python train.py --model="image denoising autoencoder" --dataset="microscope photos of single blood and bone marrow cells" --train_examples=194171 --image_size=32 --crop_scale_min=1 --horizontal_flip=true --bottleneck="denoising" --downsampling_factor=4 --encoder_arch="preact_resnet" --encoder_norm="batchnorm" --encoder_activation="relu" --encoder_depths=[3, 4, 6, 3] --encoder_kernel_size=3 --encoder_stem="deep" --encoder_avg_pool_shortcut=false --encoder_widths=[64, 96, 144, 208] --loss="mse" --latent_channels=8 --decoder_norm="batchnorm" --decoder_activation="relu" --decoder_widths=[48, 96, 96] --decoder_blocks_per_level=3 --decoder_block="sep" --decoder_attention=true --decoder_upsampling="pixel_shuffle" --init="lecun_normal" --residual_init="zero_last" --optimizer="muon" --muon_scale="match_rms_adamw" --learning_rate=0.0021 --momentum=0.9 --nesterov=true --orthogonalizer="newton_schulz_5" --adamw_lr_other_params=0.00097 --max_grad_norm=1.0 --max_steps=6600 --batch_size=256 --epochs=8.7 --lr_schedule="wsd" --decay_fraction=0.3 --final_lr_fraction=0.1 --warmup_steps=1320 --weight_decay=0.4 --adamw_weight_decay_other_params=0.01
Rows from block 4 of the encoder, named by matrix and row number. Rows with one number belong to one channel. Each number is 128 + 24 x the weight over its row's rms, rounded and kept within 0 to 255. All counts start at 0. Numbers have three digits each. After the name is the row's rms in percent of the matrix's.
# convs0: first 3x3 conv (encoder.blocks.4.convs.0.weight, 96x96x3x3), inputs 16-23, a 3x3 kernel for each
# convs1: second 3x3 conv (encoder.blocks.4.convs.1.weight, 96x96x3x3, transposed), outputs 16-23, a 3x3 kernel for each
convs0.10 102:106128148126103148102121140085113185074173141087148142177111112149135146143114125135121138151144109148141130123100133133128134140117127120117120128100139102122166123110127062145128067156204119139110108146138121138128
convs1.10 100:134107097140071121091067115154124099177147118175108132151133175119096176124110184132111109128135135135154124128113118116124119108115092112127136166145104144116128178171103192147103132119111145167123118141108121114100
convs0.11 099:070082123125088120106154137098106108120127150145150109148147146120150138094117114102116143137102105150097117137129121096124139136124116113158114124107141175137157122120155111089155184101090112130094178151112114068112
convs1.11 085:116122149133167112131118140135127131134131131118133154167131150126138126143139131145130156134134170146133156144092100102102112098110108109133127124134146119103139143167102122176126120119136134130100116107069125108094
convs0.12 103:128138093108163148110141132168115109139134123136133137127157130112130096115099098121124115121105093143132134139133117153111091145140139129117114148128130106136174137120147122099170123095116109120158072118149079132132
convs1.12 097:102115143089097202111104134123146156143145129155158118144136141141138154125121157102113143122108106128139121140134101125141102158115122126138100161128120129140124150121118105129104118129123115175171113135148105120116
convs0.13 097:110123156150131136134142128138163124124125145136132139131117148107136132135103135120131109128129121099111136150127147153156133129115142114144097130135144115107132120123138097148121128129124119137125130151156107132117
convs1.13 107:155125120118141158122149121112152139135115140127152170118076102128117109097087089101088116113111139111159088105143146137097063117120101146121159131135149148127155150154155114137121137113111085131145127103132159100165
convs0.14 110:128119111128103105117108116130149124133128098120102077159132113130130113126112126133138132144140132154140134139130150135128133125118133155110103163095098131099100143135100114122082076083040167164170192193150144143156
convs1.14 102:115136147122134124119148152153160138147144113143135142154170121137163125136140117131146145132150153117134124138138126148129106131126126124139136128162088109145101222169143223153139211141124125126139135102108099080115
convs0.15 086:090122083144174141153089101127160134115147118149133108115136102147111124148149138118091129112119096168141134111149096128139116134135128115080158099110098104158136101129110118083111108100085131107118129158078153108131
convs1.15 126:113151067136070130096178122134126107144130140120123135107106096125109116165126121140141096148167174162104142130151122139117152105068145118111150141127157115151133119134124143133111117134132135129118164156129138154141
convs0.16 099:153095113145139117128139106139158175111109159147141119173133115184192220138116183128125125128097126141124137090123108096115118113125106119149118109133114092110117152157124126076118085091070163135147127096066146118135
convs1.16 086:124117098094114064114123051133165157148142148150140101112111112068092091128100085122106107147106093149101117097163153126158119145122103188181139149143181121097144119159148115137125117089111119154109128125111094116113
convs0.17 100:105109126120108132139124128127136110137134115185129147126107145114145175146180135120094108140132142147153135145126118134137099140134135134118130131160173135126149119097108114163138159095085115121118120070088107188159
convs1.17 097:139119120104125148185181163117111104145146109151157113098075138096100151105132132126144122142129113150132144127122148157131119145144125109136142113112119141132161155137112141123150171132125064079116164188146156141077
convs0.18 092:105074097106138105118101061087111130100150124141116161174146129126125111115076067148132106152108119120107165149114099113158092118097146117125107102096155104154193158143073139082087128084076136148107125174138135107136
convs1.18 111:127138145091112163183164141079111135135154137142124129188125120154149117148103100111105116093125137136137131154126142123163108151121158116151148154138167138166162172170131156154130154128105116109107102138127122125105
convs0.19 097:125126131123154136113119141166166156123109133129112137123148149133129144127151141115131133117122116112129137127129139099087103102128121132154118102132091116090088091101110122121136147141164104125111127129138130133146
convs1.19 108:132139142142121131121123121085085128112113154101105119127125135109121109123097121111139132115131117126144120119133159104137136107133111187148141173150151134075128147169124135142118118111136125133137126129173137135177
convs0.20 101:157123167102128149084081132119146171117139148110080107093081101099121134089155157148134138108131129119135116141134134125138123150141134099116173082089160105086109113099107159138098164189107125133136106105112120092100
convs1.20 105:120150195108153151113152124137143144108123143094101138132155188147140189139141145119112131095079140113114095121134135148136132127138118120179176073136184087128137153084101170097099125133133128159136087158155105151140
convs0.21 098:089146118158117117133126124105128113090123142077105140114162140113120115106101125150134122127139135132129125127104129097118101146135144106088132087129114099123130117115139088048117092034110155091137114062102155088174
convs1.21 096:115097107174144152132186151127156154128143147124117152168178170126142131101143151093131111098116133099116121144118126137168096099105118105141164172099152150150141181169163144182174143150138107139119170207108128115101
convs0.22 099:152170144079122175079113140136126129151136152135112135130114122103087108144101081115123143147158139120156143116102104138154144132120138118116141103124123105113119094122154099178177078125164131138110141074103108129121
convs1.22 103:156137157134126177118096101115127128141139110158142143177147156142150145112121126117121127120148147138139140131106132172170136165144146143159150128118136108138156094135135082086138093140138129119122133182139144132118
convs0.23 111:146143119121107120120105126135148154100114122085080089111147161110117134106074081139147149126158164112140153146152137122135119125136126153143149109116135125113141122109143110088116091075097103144125122142156137127130
convs1.23 098:119134114155146103133137107180159183156145155165162138166192200150156168129110149136142166134160157113137120116133129148136123130130136133138115130137109099113118171157200142162180126135154139142061126114079150114127
convs0.24 098:098070103090069177108090178119114152092119200122110172156145140136187110113130151103106116103103118133125128137113106147127123136130135123119148096129192108105144110105125132143064136119099132121156173134123152108124
convs1.24 108:083147133104161139189183164089125139098158177098113164121136137132120147124125141091113133092092135129128115123134136137138119130134126075132128060100165105123128156135135150130104120128128149110126155088078159112090
convs0.25 094:091086084155141110141114096120113074110140136164175166150171125111173154089134144144143148144133134137146124172139140103106094125143102178205178127115098089103137125064108159122153141152164135121151095144123153122113
convs1.25 097:142126148180121123133144116080072087121107156178160153098115140114106124103066081115111126116133165142153106113136162114122120090109099139127124124125123112115120096105158104143128132130144150124119162127119092097118
convs0.26 101:143105115140119061155149084140136076154146117150130100127128137137156144084110095121121121087116133124127107096126145098121127098123130116138149120143155102105106135114065130106079160129141139105158132108154116097146
convs1.26 108:120135111180128154116141131147133076149130078159164125137123130111107126093124137126135129131117084128146113156076122113102133113094123150152109118156142130135167134129097146141118157142105149135143102105153142133141
convs0.27 103:163174097116150133133081201090132098099099142139102103127088137138135179151145078114111093138093109141145131136163159134136159118082119129113130150126134161147094109095116068166133127081119180112151158092140116138112
convs1.27 094:159093126204128115182161114143150142142160104110111121146133138138134122131127135107150122133153145126130139105125151140116129116155125087097110137109106129121110128117132128170127145125111087161161093110149084095115
convs0.28 099:099087130151138123132104092120139144089133153109125134113116165110092126148111148098140159104119146106114133143114117126131139118120148129132128101109129092104135132144108127157069115121128108083175066073163092073133
convs1.28 108:156127134082127110089166167119144178103130151093119125144129122118147138119162126123121142142164141118105112118133132084116109133121141102117147105099128131115120128140118154120104109105106099154137045160136088149107
convs0.29 103:104104031093103140128127124143134074111107102096115123102134081120105097124139164142140144128136128115147140131119092129101127098105100138149134135170110137147118171116163160119151158185166160140110157092118123130129
convs1.29 097:152166044120132157166170162164141154186145148153147139093107141131164133168135140128131163141174130124119132131120141135129099131093119136111084087134123115117134110127132115131129080111108095136102132108105157144074
convs0.30 100:102104107136131125149122080115135118137147114120121138154182098096134113125124166136183177123123130105097126129107148127135118122137139125146150139127155141104120127130140110092107147157159136213142084158124074145132
convs1.30 097:168101098138176156128152170132156154114100131121128147088128151176123144147123113151155154125144130104126132141118134124097133110132116150129096133079119144119120102089099125152136117141144130128157088100156109073133
convs0.31 092:118155151140126119116162193127133103142158137132139074083116143132149154114128169161135127146091133144119133125134112111113080116076048139087140091140182156130081087100101113102102126109130111119116133130113108118065
convs1.31 117:092140136118125122110116141126140093104091118128140080102117138126097142118130130134147145132094107134112148134115159153077169160155104184136136099141149149183100135155124133149133145147145107142123120126143141139143
convs0.32 097:127088071112143130189150189141139150086081160129113129123134142139086096114073098140120152132144128124116127128142094119126126133122110152147115128172167128110147147161151123104150052087116125102136146153162101136151
convs1.32 091:095103127124054107108086121137109156118128171115139151131176157093133161118153148107145135111124130115129129119134134134147115111106126142110117131107094205126111116131136119107134118105118122119153125109133144135172
convs0.33 111:108127103160166127114186114146143108111128157150111135136128137076128114100140123129140159107110135117122148131123122131105095134134108149137168130158168118109126159171147063066168113055140096160152069120172051054111
convs1.33 102:110157170143176175160145148140124103111097107081108125102148088086167093138129125104142093102134119087094101143135092122133083152133120137084132194133121174155135100073111154100112153128111060115097091099103104113089
convs0.34 096:153118077124048082125065109133128141144132126130128137125124090120134100147215126112108115111106125135125126149142145121144136151149148125184155134164136119110127116113107120108103155164150118130112113131117146200139
convs1.34 099:149212163198217152192164176101123122116107133099122128130074124125141138144130121104127124095123105099112129102136135124159121118145130112132141123122124133094124131121106154142139125106109104066121157111114176174110
convs0.35 104:147167212075141153098118147096177198052109176071076104135154139117086090092103099156121138152127115134133131104127146120130120140141132132112111110139150106115138124166173093088144069080103145120117136163145115148119
convs1.35 091:084103202118075138169119114129133120139090165156121132113140149053109180110074145095112130121124113139143150134149102135089077137144119158117114129167097151171123114103107126118112170168147115127154154130101152143116
convs0.36 103:141103131189177061162203132145108104160131089164171122124115111153102164123116113104105114122118120126151112117096114136092131131147129152106151124107101120121145125140146073135168080080149133133131132134158150109149
convs1.36 084:159134136148162127176137147145168202118144188107154198107129133057090154087090119133138124153162161122092139091103137063110137116143124131106170156111138109120133169116129166118122177156128111133142104147123139118120
convs0.37 093:107115103133094093100113136166170128157114137129142140126139089160116139157134095129125092128147114134146100119136151148095162127145149147136124159185133124098105145146127113126080075080103124153178090186165117112150
convs1.37 123:146134132123113100120092116084086092113140126138150128123118133048125160072163165132131128136155164145155115123109133147075098141075113095126132125113134107092128113075102125057089135107147120151183107109183130132139
convs0.38 112:159146156114119198120160192117118136127124141124151173068103101096137115127139171123122132127143148105128128139132119145128134140140140082104149108120173083130141093104148078111158077084144138126123102064113113089102
convs1.38 097:110127092081122095110090071131160188132144124143160190121157185144176201157203191124124148134153151121135151125135133114155102139126159088109126105172158113142160103158179102147190128178231163154107162131072123144074
convs0.39 095:120141176131176137136137105082148173108130175101129168145100144146083125174129078109116118127133114135127112109114144102135086109111103127144145129141156084093151145188142105174179091132146112118117130144184158148123
convs1.39 105:128083131096139113087119128089115132106087125097078126149146104145149104147149133121126168110113133100145124152155141122148127137137125111135156089128117111071119131119134085099126114096121123126128112156129141126118
convs0.40 101:109131180086141159113157156144111116162129136130078124092078129077122174126150183123146113134115126127111171122153133152099132142087152146127108110123137105121104142132083143144077140174121104096101108094086101124111
convs1.40 094:058103168074142165066114154141172155158173115135140135122108137091127141128162135153134147142147097133147124128137130150140105120101167146167158164182110124139144147122129152126122139123106142138158150133153126169130
convs0.41 100:150185142132109125140112108161125137118089135105094120074079105069075108118113134134141129148153141146156132150153150118113132133137135110050110089068132121120110098102091117166104062072039161135126161121135143106133
convs1.41 107:173164165145134096126110128135101101108128128105115107129136090153149111133106111114118105117139139164118117125162163148148175136154134160130124158179161145161151105117094087096075067066052127136155097137140127149166
convs0.42 097:130161145079143132098116127101155155089142137122149112143111146085061200108084152130085108165123126158147142119111147110140144134121143125144146124123107175148130138123131087150112047164139164132100180149114180130125
convs1.42 106:103094147131067126115126101144125128122159142136137163118159135073190128072125120107143133150143133147160118109104102109111139131110116119114102114095103092101125093114193104130183112109104125109080156077082187146117
convs0.43 097:109127115162084116097090078154163124131106103118141110142134141111135152124133116143118135169130128151125118136134155108094126122122096147152156117101128115159109129133170156181140112120116130151125164123123124123112
convs1.43 093:172155164153181120123140119157124110108095138111090058138159126117150120105132131126123161120130177148088087171111151140174143124137077114125138122109141076096120108094149069109107059088117137125123175145104149103087
convs0.44 100:145123206151148177151130167162111130133087166131117147172112128166117136159130113148133121140121095163118103165123143122142140123142105088131163107098196107111161106156131133182144117165138162139152150163153153117163
convs1.44 102:099125157106105109102136086137152107093161123135151090122124116155132098137149113152134152145130130143114075195139154150116124146138054136117108133108130148138132103110129105130133124097141107152135082117162117126109
convs0.45 101:106152150112085134151120081155157119099120093096142105130132116151138170156192134095097124092071105134109112110117121110112115152098128146138125151112122126105128113150152102181112138135158082104152085076132144114098
convs1.45 094:142142145143148155145125163161156132119165125108080095104070122115136086122145091142141123127104115119099085120161113100139166126152184160151129151140079144102093126114116129099140104090124151167178134168154110119154
convs0.46 098:125106178097105098115070126086108108088109106106111077108172131110181122118174122125146131129128141129130127136133130092098118104101094133139131161202162116170134162158163173151153175125116094132131090088154065100114
convs1.46 099:129115091114113136092133164134136142128160170129127127123097112103066116089082135121133128137103159121090079140124115159133127148145111117098112093123073108082073101093103102089097114119111169131146127141148133151173
convs0.47 103:087125157069131109087131065113117126135146151178120120127136160101154119111156080128121121133126134106115133139142170130143145141125144140126125100105115068120130110124130092178145052147108149159127135081079103137136
convs1.47 105:212162114176139099106101054086120080085084098118131140090103114121080110118085137117130162130154168153137150137120138152158161141118093166186162093152141110121144126115122137116113131131125120130145113117146136123157
convs0.48 103:169123110133099161131130152152145122117107116120094125136132103124152105138165122121144133120124126100126127137134142126106130159145136134196119147143091167114093138137139111137081117092049102062132080069107145143156
convs1.48 091:107101123093134162159164185126135154107140150120133134153140158147100130155107112157147126120132109122134108086111102113125137111124139122136136118123142131081108191178164137127141104098091115113092175182126143198121
convs0.49 094:156183125171140130147148131144116124118105096122073074119134117138153137122093101117128126133157138135155129136144127135137134137189139087115119123112120135155122154160123122096087141099097152115140121131111125131166
convs1.49 102:165142143119120133122121125178148143156128118164151128116152157131163159141132150098112121145138135139134108131096131114139131109140119117104126128134098130117104081071093121125124132151125105158130104090146104125120
convs0.50 098:159171136155144106161176140112082129108085107164107131109121112127103108093121139147135148137160137097109092145146149153119150139129111131101135116150143158164130123145155135139174156124147148127095151191110141159121
convs1.50 094:138114085132122127113091092155145175138164190125134165143137138128143110124112119125143157123141149136120146122105112111135115119100093084130081166123102115146113113106163112121114099101137110099066083108109146132126
convs0.51 094:119143176128152083102104107120103140165122112160149181173134146159126137146112079121135144093100104107127141115090117159144126097106153094154108150151128124105167110128080087084076105127074135130174151060105123101113
convs1.51 104:141177161167178127104080100111095119099136117116131150153147118146135111118124102120178138126156121099128114144130096123205107123166165129145130132137120169101170125113116138162113141119122110119094092140107077158082
convs0.52 098:123142144120183129181203204143131127098093111153151171117174156124098137179112104126142142109124131120132128149135149130120135100107133088097128119100103188197180088079095141125106127116116144123159114108132136129143
convs1.52 108:102069089115078109126114120129106118144143139142149121168113082096107141085129173128126095133158137171165139133120117112068091094071084113054086146126132143168155135209147134129106164175138124109128139133143106109124
convs0.53 097:132085133156126111156172154148131102144134120114158124123148141126103079154123118120114122135109134123161149088089107120093077128103126142145150136106115176195150151171166139187187110112127101125119120158153128123150
convs1.53 094:157125164135147145144149147163149142141161166127103134095100132084084144094106106121127109130159155125118119152166150167167114146162150115125126083074113111100115081060097109109093103137107115115156106119113086119171
convs0.54 100:095118147106139136115109164136150136117137149144156138093121115086139116087094119121121111151136152136119125115140134128132143144112143118125106136117132120109110114133155131186140097146117118096141067100175093093164
convs1.54 104:108158159134121167110144139092095122100071103112104130105169154132164154139148124108088123154131150120143151106125121099102102124149139109161157109109139151116141143131116116103100123117116092163128079144143126156132
convs0.55 100:116115142147126134118119124105086101103092123136121131116110124125120118103146127148150125134117124139143133122140125118140135107118120071009099083080096166156112125107133080122137164131176098090055121133100118127084
convs1.55 099:136152151128141152139137142145123148137142129137114139158138123121151109086156103166135145143147174126128142148088107170103130167131108126119130136137117125139129142138157156187202159177191115114072140155120156151098
convs0.56 100:184147063164124154153160175103131111144140126127107154091110106097138129115107176108121148099126149110130132102121147128096115125117147115104140093125168124142117148122146093104135113143151133122136117084139125101118
convs1.56 097:133143083125109067181138057137151113153123130136118175119112061130108062165139096110087129126124125147098167145123119124130098129114149083151119074125185145129130122155153127166144104134125146133117155128134127127129
convs0.57 099:085137113137128106148112102157120132125128120145136133093117114070146133106104094099138130105123114126133141152100134152155112123143134153196135094127106095110138115089169110139194103131150086124114105115100100099112
convs1.57 091:136128121144164159153148104142154153143147149146117139108120134140104106110130132127141144129163153095139101148131104148074078128109098098101137075120139086094142100171192095165218088132170157152171146139129137110116
convs0.58 102:157151145164196143150153160124107087119117096161150110136156111103113121151134147129137137164138137144145133088115121118107137128144135126043087160133097219196121090112049079117078117093127153119134142152143142152152
convs1.58 100:120131164109086089127103089138105091149125125153158161159153120151117113120148100128134105133143136104104123140145155140118119092113108078136187068082110039057041135138137178186139185199166173129136135116122132143137
convs0.59 099:122168129132117173131072094133115116156103103147147130142096168114188178105145170106099122118102106131121109109114132089114104119135094098133107109107109105120135073094081132203115147178139127102134144104118132136156
convs1.59 107:113144122091131146137132183150143102163184123120131124110136160056100147134178096140120120126103145103062053154149147133152180134185113138144171173135157153135143111077089119102128148191176129115152166118109146134149
convs0.60 100:141108117116127142126168157133094120151105147122141142116109140137105099152117130125143136134153144143153123118121121141093127151136134173130113142117111134143111089082098136120040175131094158146115111108125112110148
convs1.60 095:098085119102118131089145126162130128162130128139135141145080099147160127169158138126132162149163165134131109128157124139120111142122125162111103114124103101114113137113122165189157191202214133159107127101081121099079
convs0.61 100:103107140114111091118135108146101103142121097091103178128115145104137118136155123134125138125139134137112126116131152150121141167125171102152141119135134108132136122104114113135135129148144177148085184164074181174103
convs1.61 087:124078139138164117137126136112144140168145122125110083096104151145137113104149130088099127112127119096118127093101103121133100167110150161161142119119110121129138091104143106144177123140179141124107128120104149105081
convs0.62 102:186107139179120125116105121141169100139138142132117111150070089125094168099148201134144154130134120146124132127118134114120158128121127127102100116089133120125138155105083162182119084150140146120101158105093167145099
convs1.62 099:136154139120131076165139085149115120141132131158105108088123137090177109164167134147147134140143140115104133158119148108100145093123112126136152132134135135146126089128159132096106143116109156099071129129093111130108
convs0.63 103:159112156137138115154110108101154149105080090128142176102149153089152156129146185123151112102120097132112120127151126110167114106153148096098159123118108129140148101122105133104150105182148135116106124112106134127126
convs1.63 095:167143116164107119150133101106131115157152138145125149114100117139143117121122125150172121148163172181108129150097136127146111137068159129165135139121140130099143140121114108122150103111094080107121103119134110133102
convs0.64 104:148153113139144141159131137107091160102062155146107216099102137109200124125116099155112141138116146125110116142154130135163163118171120163125162151076148185120211113074100097103053139092089102114117100136141089106126
convs1.64 090:168161170137145128178175166125150103157128090137106101119155114108161118123123098126116103151128136151137125128122103108102132100117092108065090087047094111081113120117113125140097120103092166100134109135106099119119
convs0.65 101:161179183153129154137117161126118098093117106105103064159153107119075139147137137102106104106107106144119129169115105129162120149168096121105108133135113131124130137073098115154107128186141103161154143114117160145147
convs1.65 099:142141127129131139106097106169146120131150124118133115151146143132169114152103126149140130122076138132131163153143162141157156162156130105127156132090146143065074118132135128115123115097092102119152145127133130147136
convs0.66 098:172141068161127107083127100134141138153135137110115138068170153089200155133167196130129129128139120128125133119117098112121102125113148105110154134161127122113140113084115117125126195121121147151142114056143127096112
convs1.66 098:133120129139124102177110123128141136124127118099122128087101138085104125113117155131125120125116117118131159092157120141120145128129191150133126129152109115174146120128100124137140139154129158146155168190147142169138
convs0.67 101:055086183116120200114133157061086169062101157114115149112157168084125118078119097101130155112125121110129149122102131137118122130142127133143141094117152127115136094133135137167204160177148129088112097146111124146092
convs1.67 080:112078135129085124119134135152154171143129146176157152141136148155114167174135138103085106099096115115134114127117119127089090122127124126119165107141102159094117112119124105101123129117119150159133128125125148123133
convs0.68 097:132134140135147105126110094105133141134157159111136119107104125107100101105122165088064090119077094116076110113114110139104106127129104131121094144159178130131110129123108143126126149167096108131154114155200120145189
convs1.68 106:099121082114135116133136101147144129163167119144141138136125127158126133160114144161163137145168161111136173130094111151179121109108122090084090102061096103095101162183139136136103091101088078099146101106152117135157
convs0.69 098:125089080144119101164160143141082105188090093225222200140180146114112039087113135113102121110100114132111114118123141159112147126133134143129129123092125133103104113136116160045053184218113138165113128146128120125141
convs1.69 100:116091091144131100140113113097090076136116075162162136129146189200107202118041139117149152088094142115097104123135153125113121179139147160166165146154161155150154134049074212174085165140116141148155117128155125102140
convs0.70 105:126158136173152120139146137092103107149150149150145154142183108150101118127092112118117118118122107116086110115141138126124130129126126153135132138144133140145093173142115101109126119200144114076103137120100134158155
convs1.70 092:100092114114101084102124137132104109124120113146131124168159142160131110139070086137150141125108097128121151149152127145146127102123112070103140123133152161158142090093146118116137112123106107109132179163123168178105
convs0.71 099:143127097119161134068082128159100090186201120140123150136117088085214154094190183098106115106101141107107133119120126115116120109117110104145113138176115202176110132144127113131109119105074110133155114102163151154122
convs1.71 115:093137134123095133127108119084128156050122156123073082177166111122173096084108112107138139115107123131143150100122116104108152131098115093096115113136103104092111105184175089095110126107113131064111134094108144159142
convs0.72 102:133137097102129127124079132147174129136133115134135100116157146110142137104111147130139127147138130132139121136151123122049127154130131139096099159127082092068045109149126127173177106146121179112127156136116123127147
convs1.72 090:118166126122148160173145180140116102116105112100056075136125122118142100109124126115109117150113107130117126178114137138129104178145151141166177150136180144165137132123110078126138108120137154122114101109113131123129
convs0.73 102:126122151127069120104102114128134177101113124117089117108125126132164155118146125110113125103141124113163132099094092121108117132112136138112127139153115120176149135130127139155134161177155110114128128162106126130151
convs1.73 109:155139137145168112127169145128156164102141135082105141136104124119142115151122133148159125101119165133103130118125123115182126130123132113096108110108122101122131113102119102103120100111130093093159137107125137145123
convs0.74 105:134163090160171123123131107135135111120126111141097082121124107165123170146140134122127128110124112136144142141151124164146142162139148126142117121133118121140107145120135131071113107140155084134132072163132111133082
convs1.74 080:126110112113074097139117128115130134152159161180169180124096132111115142137141150109129147126167175134167159147137125123109108126093108112127102126134122114089112130109124129144162133136151165135124153122080163118099
convs0.75 097:161136141149140142138158163147144140143124137145112081120107137121113173127139174078110142104118147129106127122150150130131128153156164110153139161126136106105124120125114164131123138169142122105129121120067152140104
convs1.75 114:124140177073202156113150143127106095132108101138135110170159128132175130121116089134103112127147155135143142118111102122123143117136127117101090113088113132104132137174154134155105114111091137128113114120121137124143
convs0.76 094:118130183140075130123145152133088125087100130156169158132149099157155066161182121138144134147140120127137103148110139112115147125137107128098117112098106150127124129100109117083094096099110132158141176071090134199150
convs1.76 109:076110114107179103079141139114108126120167136136156106152085109180126115157125138136126113113156172112153119118102131104135112101140094130128104122150140150143127125150144162188138137143091106081134116154090096090121
convs0.77 096:150121065118139160161097123161178139147163110105111089146048106166071105122126175107110108130135142159140137100156147135178166125158147127135084126135136123116125107098126129152116147175146145113142153116133129211141
convs1.77 090:131118130155173089178151100156111126154135125132154152106116125121115154114084123125133134132191133113167132095103122127121119124160156136179164149137153173121129127110119126103126138140104115104156077081107102124116
convs0.78 099:101119075124135102111159113136170151095167107082161110108095083110109172098102155125173146136145129134125114128147151136152116135131155108118086137136118124116078109132119118193106111106166176077087146056165137098165
convs1.78 107:164170137162178087125078073088087070131114085097082121110104129122101104148089132117104123127135140126115112121131136121175132147142132184155076170159112122154141140155129136144128121107111128125154124097127122115165
convs0.79 106:114120101129137101095104095118155121121116150130138107111131095125120081135118137135136129128099122126130126083124137117140108143100115098124136102090200095150164118138115145094107136113111144127068107118155101097118
convs1.79 106:120135143150159116128135122078125116122087119111123142116090131138129114143140143149170151179181165146165078096115145143156108165097121155133105133080103094093107147135133110126159123135136135122101093120097120106163
convs0.80 098:096151127119123135158148163130082150111143161175173141105004059087103166119171165141136143124136126089119122136132157150153145138160115116129129113143111170148122047079165054158163186183165170184134151123131099087087
convs1.80 104:092112063104123125098102130110120147060098169114170159079066104092150138185227166132128126125105114177159106188137145125122124099079095097135112161120129132130108098078097099112180121163209171172179153132121122056105
convs0.81 095:122131167127116103106152168154106149147128127096108125055124166074200151102153146146133114131137105124131105147106120148122147139127114163108101088118107106145094117119129152175126165092158127161097119131118133127139
convs1.81 093:052102129175112141131134146123154150114137094096168119140140148090067169106135161120125097167155133141101116144102111105077127111128135145113147151089134117159111119122117138097097138137141106126140114106142130126132
convs0.82 099:130106104134085109120095123107141111113113111106099138111126155137148137147124143131145118122141097119106114166115122147108118163123121126124111176133126129105084118102142161156182149129133116110164126159110138140124
convs1.82 103:161117111145160100157131095092131146081125173117151144081105143096105160109129127143139131112146163126148152110129110151136075147140123164182118161143094171171131118135141124124107105145148121086113138070081116142131
convs0.83 104:140141143149119101107081108135120129152168093119133134101123153124109202150188170115107136107109127101136125145135149108134108124134141109114183156123159101113119136110119064115118184097096129088081180124096144131146
convs1.83 094:089123091121127123132127151094084099107098083103125090134117075141195113213204171131132111163150119147167140124111114111125129118142110146134120112152131127094127124200195117141160076068129129106082139140097132101098
convs0.84 103:176158128161157071152146098200145132216086019149082053108148131156082059139115136118110140123140145112120114142121139132131128145128142142149160152163107136141117145140135166119062172126107108104101141095103125096123
convs1.84 097:170087105138065092107103122193155093195110053135117060115150157161149172143138202123149150119106138128140172130139150127132156136107166137154141133125133141114139126132085150126104113156130112132121162137107144129136
convs0.85 091:104084082154087137114114118140142108135101126155115137160099156138193139137182122124120149086133139130130158172135099137166107119136184059219093135106097135075135129126132167106129142123082092123137114105145139155123
convs1.85 123:091132109135097145146149121171124095133158132143112134119108122115092129125130131119149131125122147120096121165112123108192122115147185102160138157123133123076162154130116113124109123107120174111143148111144131161156
convs0.86 097:123144099103206125107067115113122120133174106122153142116152073192154113192195124137128104097108100119116144103104116122112100113131104189140139119119142110103112107144112151090065089140107075094094136126176156084145
convs1.86 092:146190126152094121107128119140141132134113105136142135136136045134138062186095078135137151152130131117113149098156147126151136110130174170115144144138136160147096141131126157149103133123117127126109144112147183178193
convs0.87 096:120133110125158138121086099141123142115122105115110126125133145123133094157189141170160163178131129140135149147157158159210171176187177112112108133134130072099114085105140123105110126087138123078122119068176129114158
convs1.87 087:100082096092115137101118122169171152166138134135133097134149158138150158138167135125132110132170108109087103093117120109098127134119163154119175116100144175127161161131154124140143134136126166142141134143149136158158
convs0.88 096:108125107138126127139171196148117100140121098082107118118143135118169165120136146148136129126142128130153131165133118135108105144142116145134122132143085108100118108070127132148121104192150119154139126113117147110113
convs1.88 099:088088130150081111135148155114106155128139126135138123117130132123094163136079132099106133105126152110132162118144118116130132114125129118119153147128132152127144102127131141139134139157152124127124128110143124111143
convs0.89 104:157135088145079068104101115050098122097098115149138148144110093115118130126166175124104124129124121141107097126152139110137117140118120125153147130119119126123097110118116106152133107150157098139097175114129180145140
convs1.89 093:101104092083065093100141195111113159111156170134163132127109102121109069133077105116118163127143155163139126146150133153132159146130081115139132126122143142126121094125129091080119102089116122118099145106080112097110
convs0.90 107:138106113145089084168155140100085084122085105127160098079139144114118102120111153158142140128166161124147141148135150152129145142155136124129130123116093118123114123092050131141128151159171118105153119147181129105106
convs1.90 098:205198195169135158184118148101086093113123127126169143135124110129126104105125084131118093115134144135130153111113097127155121126144132149125156128143159187174130109112115126121127158150125101113101125112121113137121
convs0.91 100:133138135119109072101143129122124148095124115085067081151169229153150188142122100154128116125126119140133128117130111107113108132113132156186153128132110139128105117129061140139100159153127125143127148104171108093121
convs1.91 094:128090172084154135097052126183154148128145124109108109143099124073083097044098109121138136119129099141111144123125133102127150111095125130136176122090131088097090123104100132124116156116109112108128084146128121132134
convs0.92 098:123141110151112142126144118158153144153090119106108121084066126132112156116107117123088106090103114136129131121128143085111137141150123175132139146172140123107130124096094117148090174150088121160125108171120110117159
convs1.92 116:104104053078100062098130103131105111136211207131178156117118080148133057153148119138147144164145183159130181151134147151160126140099119124106135101101109081063081115134131116151151105105110143130143113097133125105150
convs0.93 100:122150173106154160119135131055098119091139104121111110117155135122132159099096133127148118144107110105113137128142108121133112112119102099121084137131139141147139112140145156174127125111139138156109161177135116144098
convs1.93 113:091078135077154162126154140156139121119091069119098121113110107125119123184167129127131132148142124170100129092105102152084147109107170171108133075156135097116145108111149098110146134145140120125154109131146128145136
convs0.94 097:115132082175135178150128093105165114074094152090078063164129122146116127125124094128120129163142169140117143133120139096157126113102106115166137153172122108090117166177169112153174121096075134136086140131109144167178
convs1.94 091:134144121177083089188190165116144158121090130114142137102123154101152149122139124116154105117142157090116115103088128126120122155161122091128074150082110157170113137108109144124110150151129109131129153143118185111166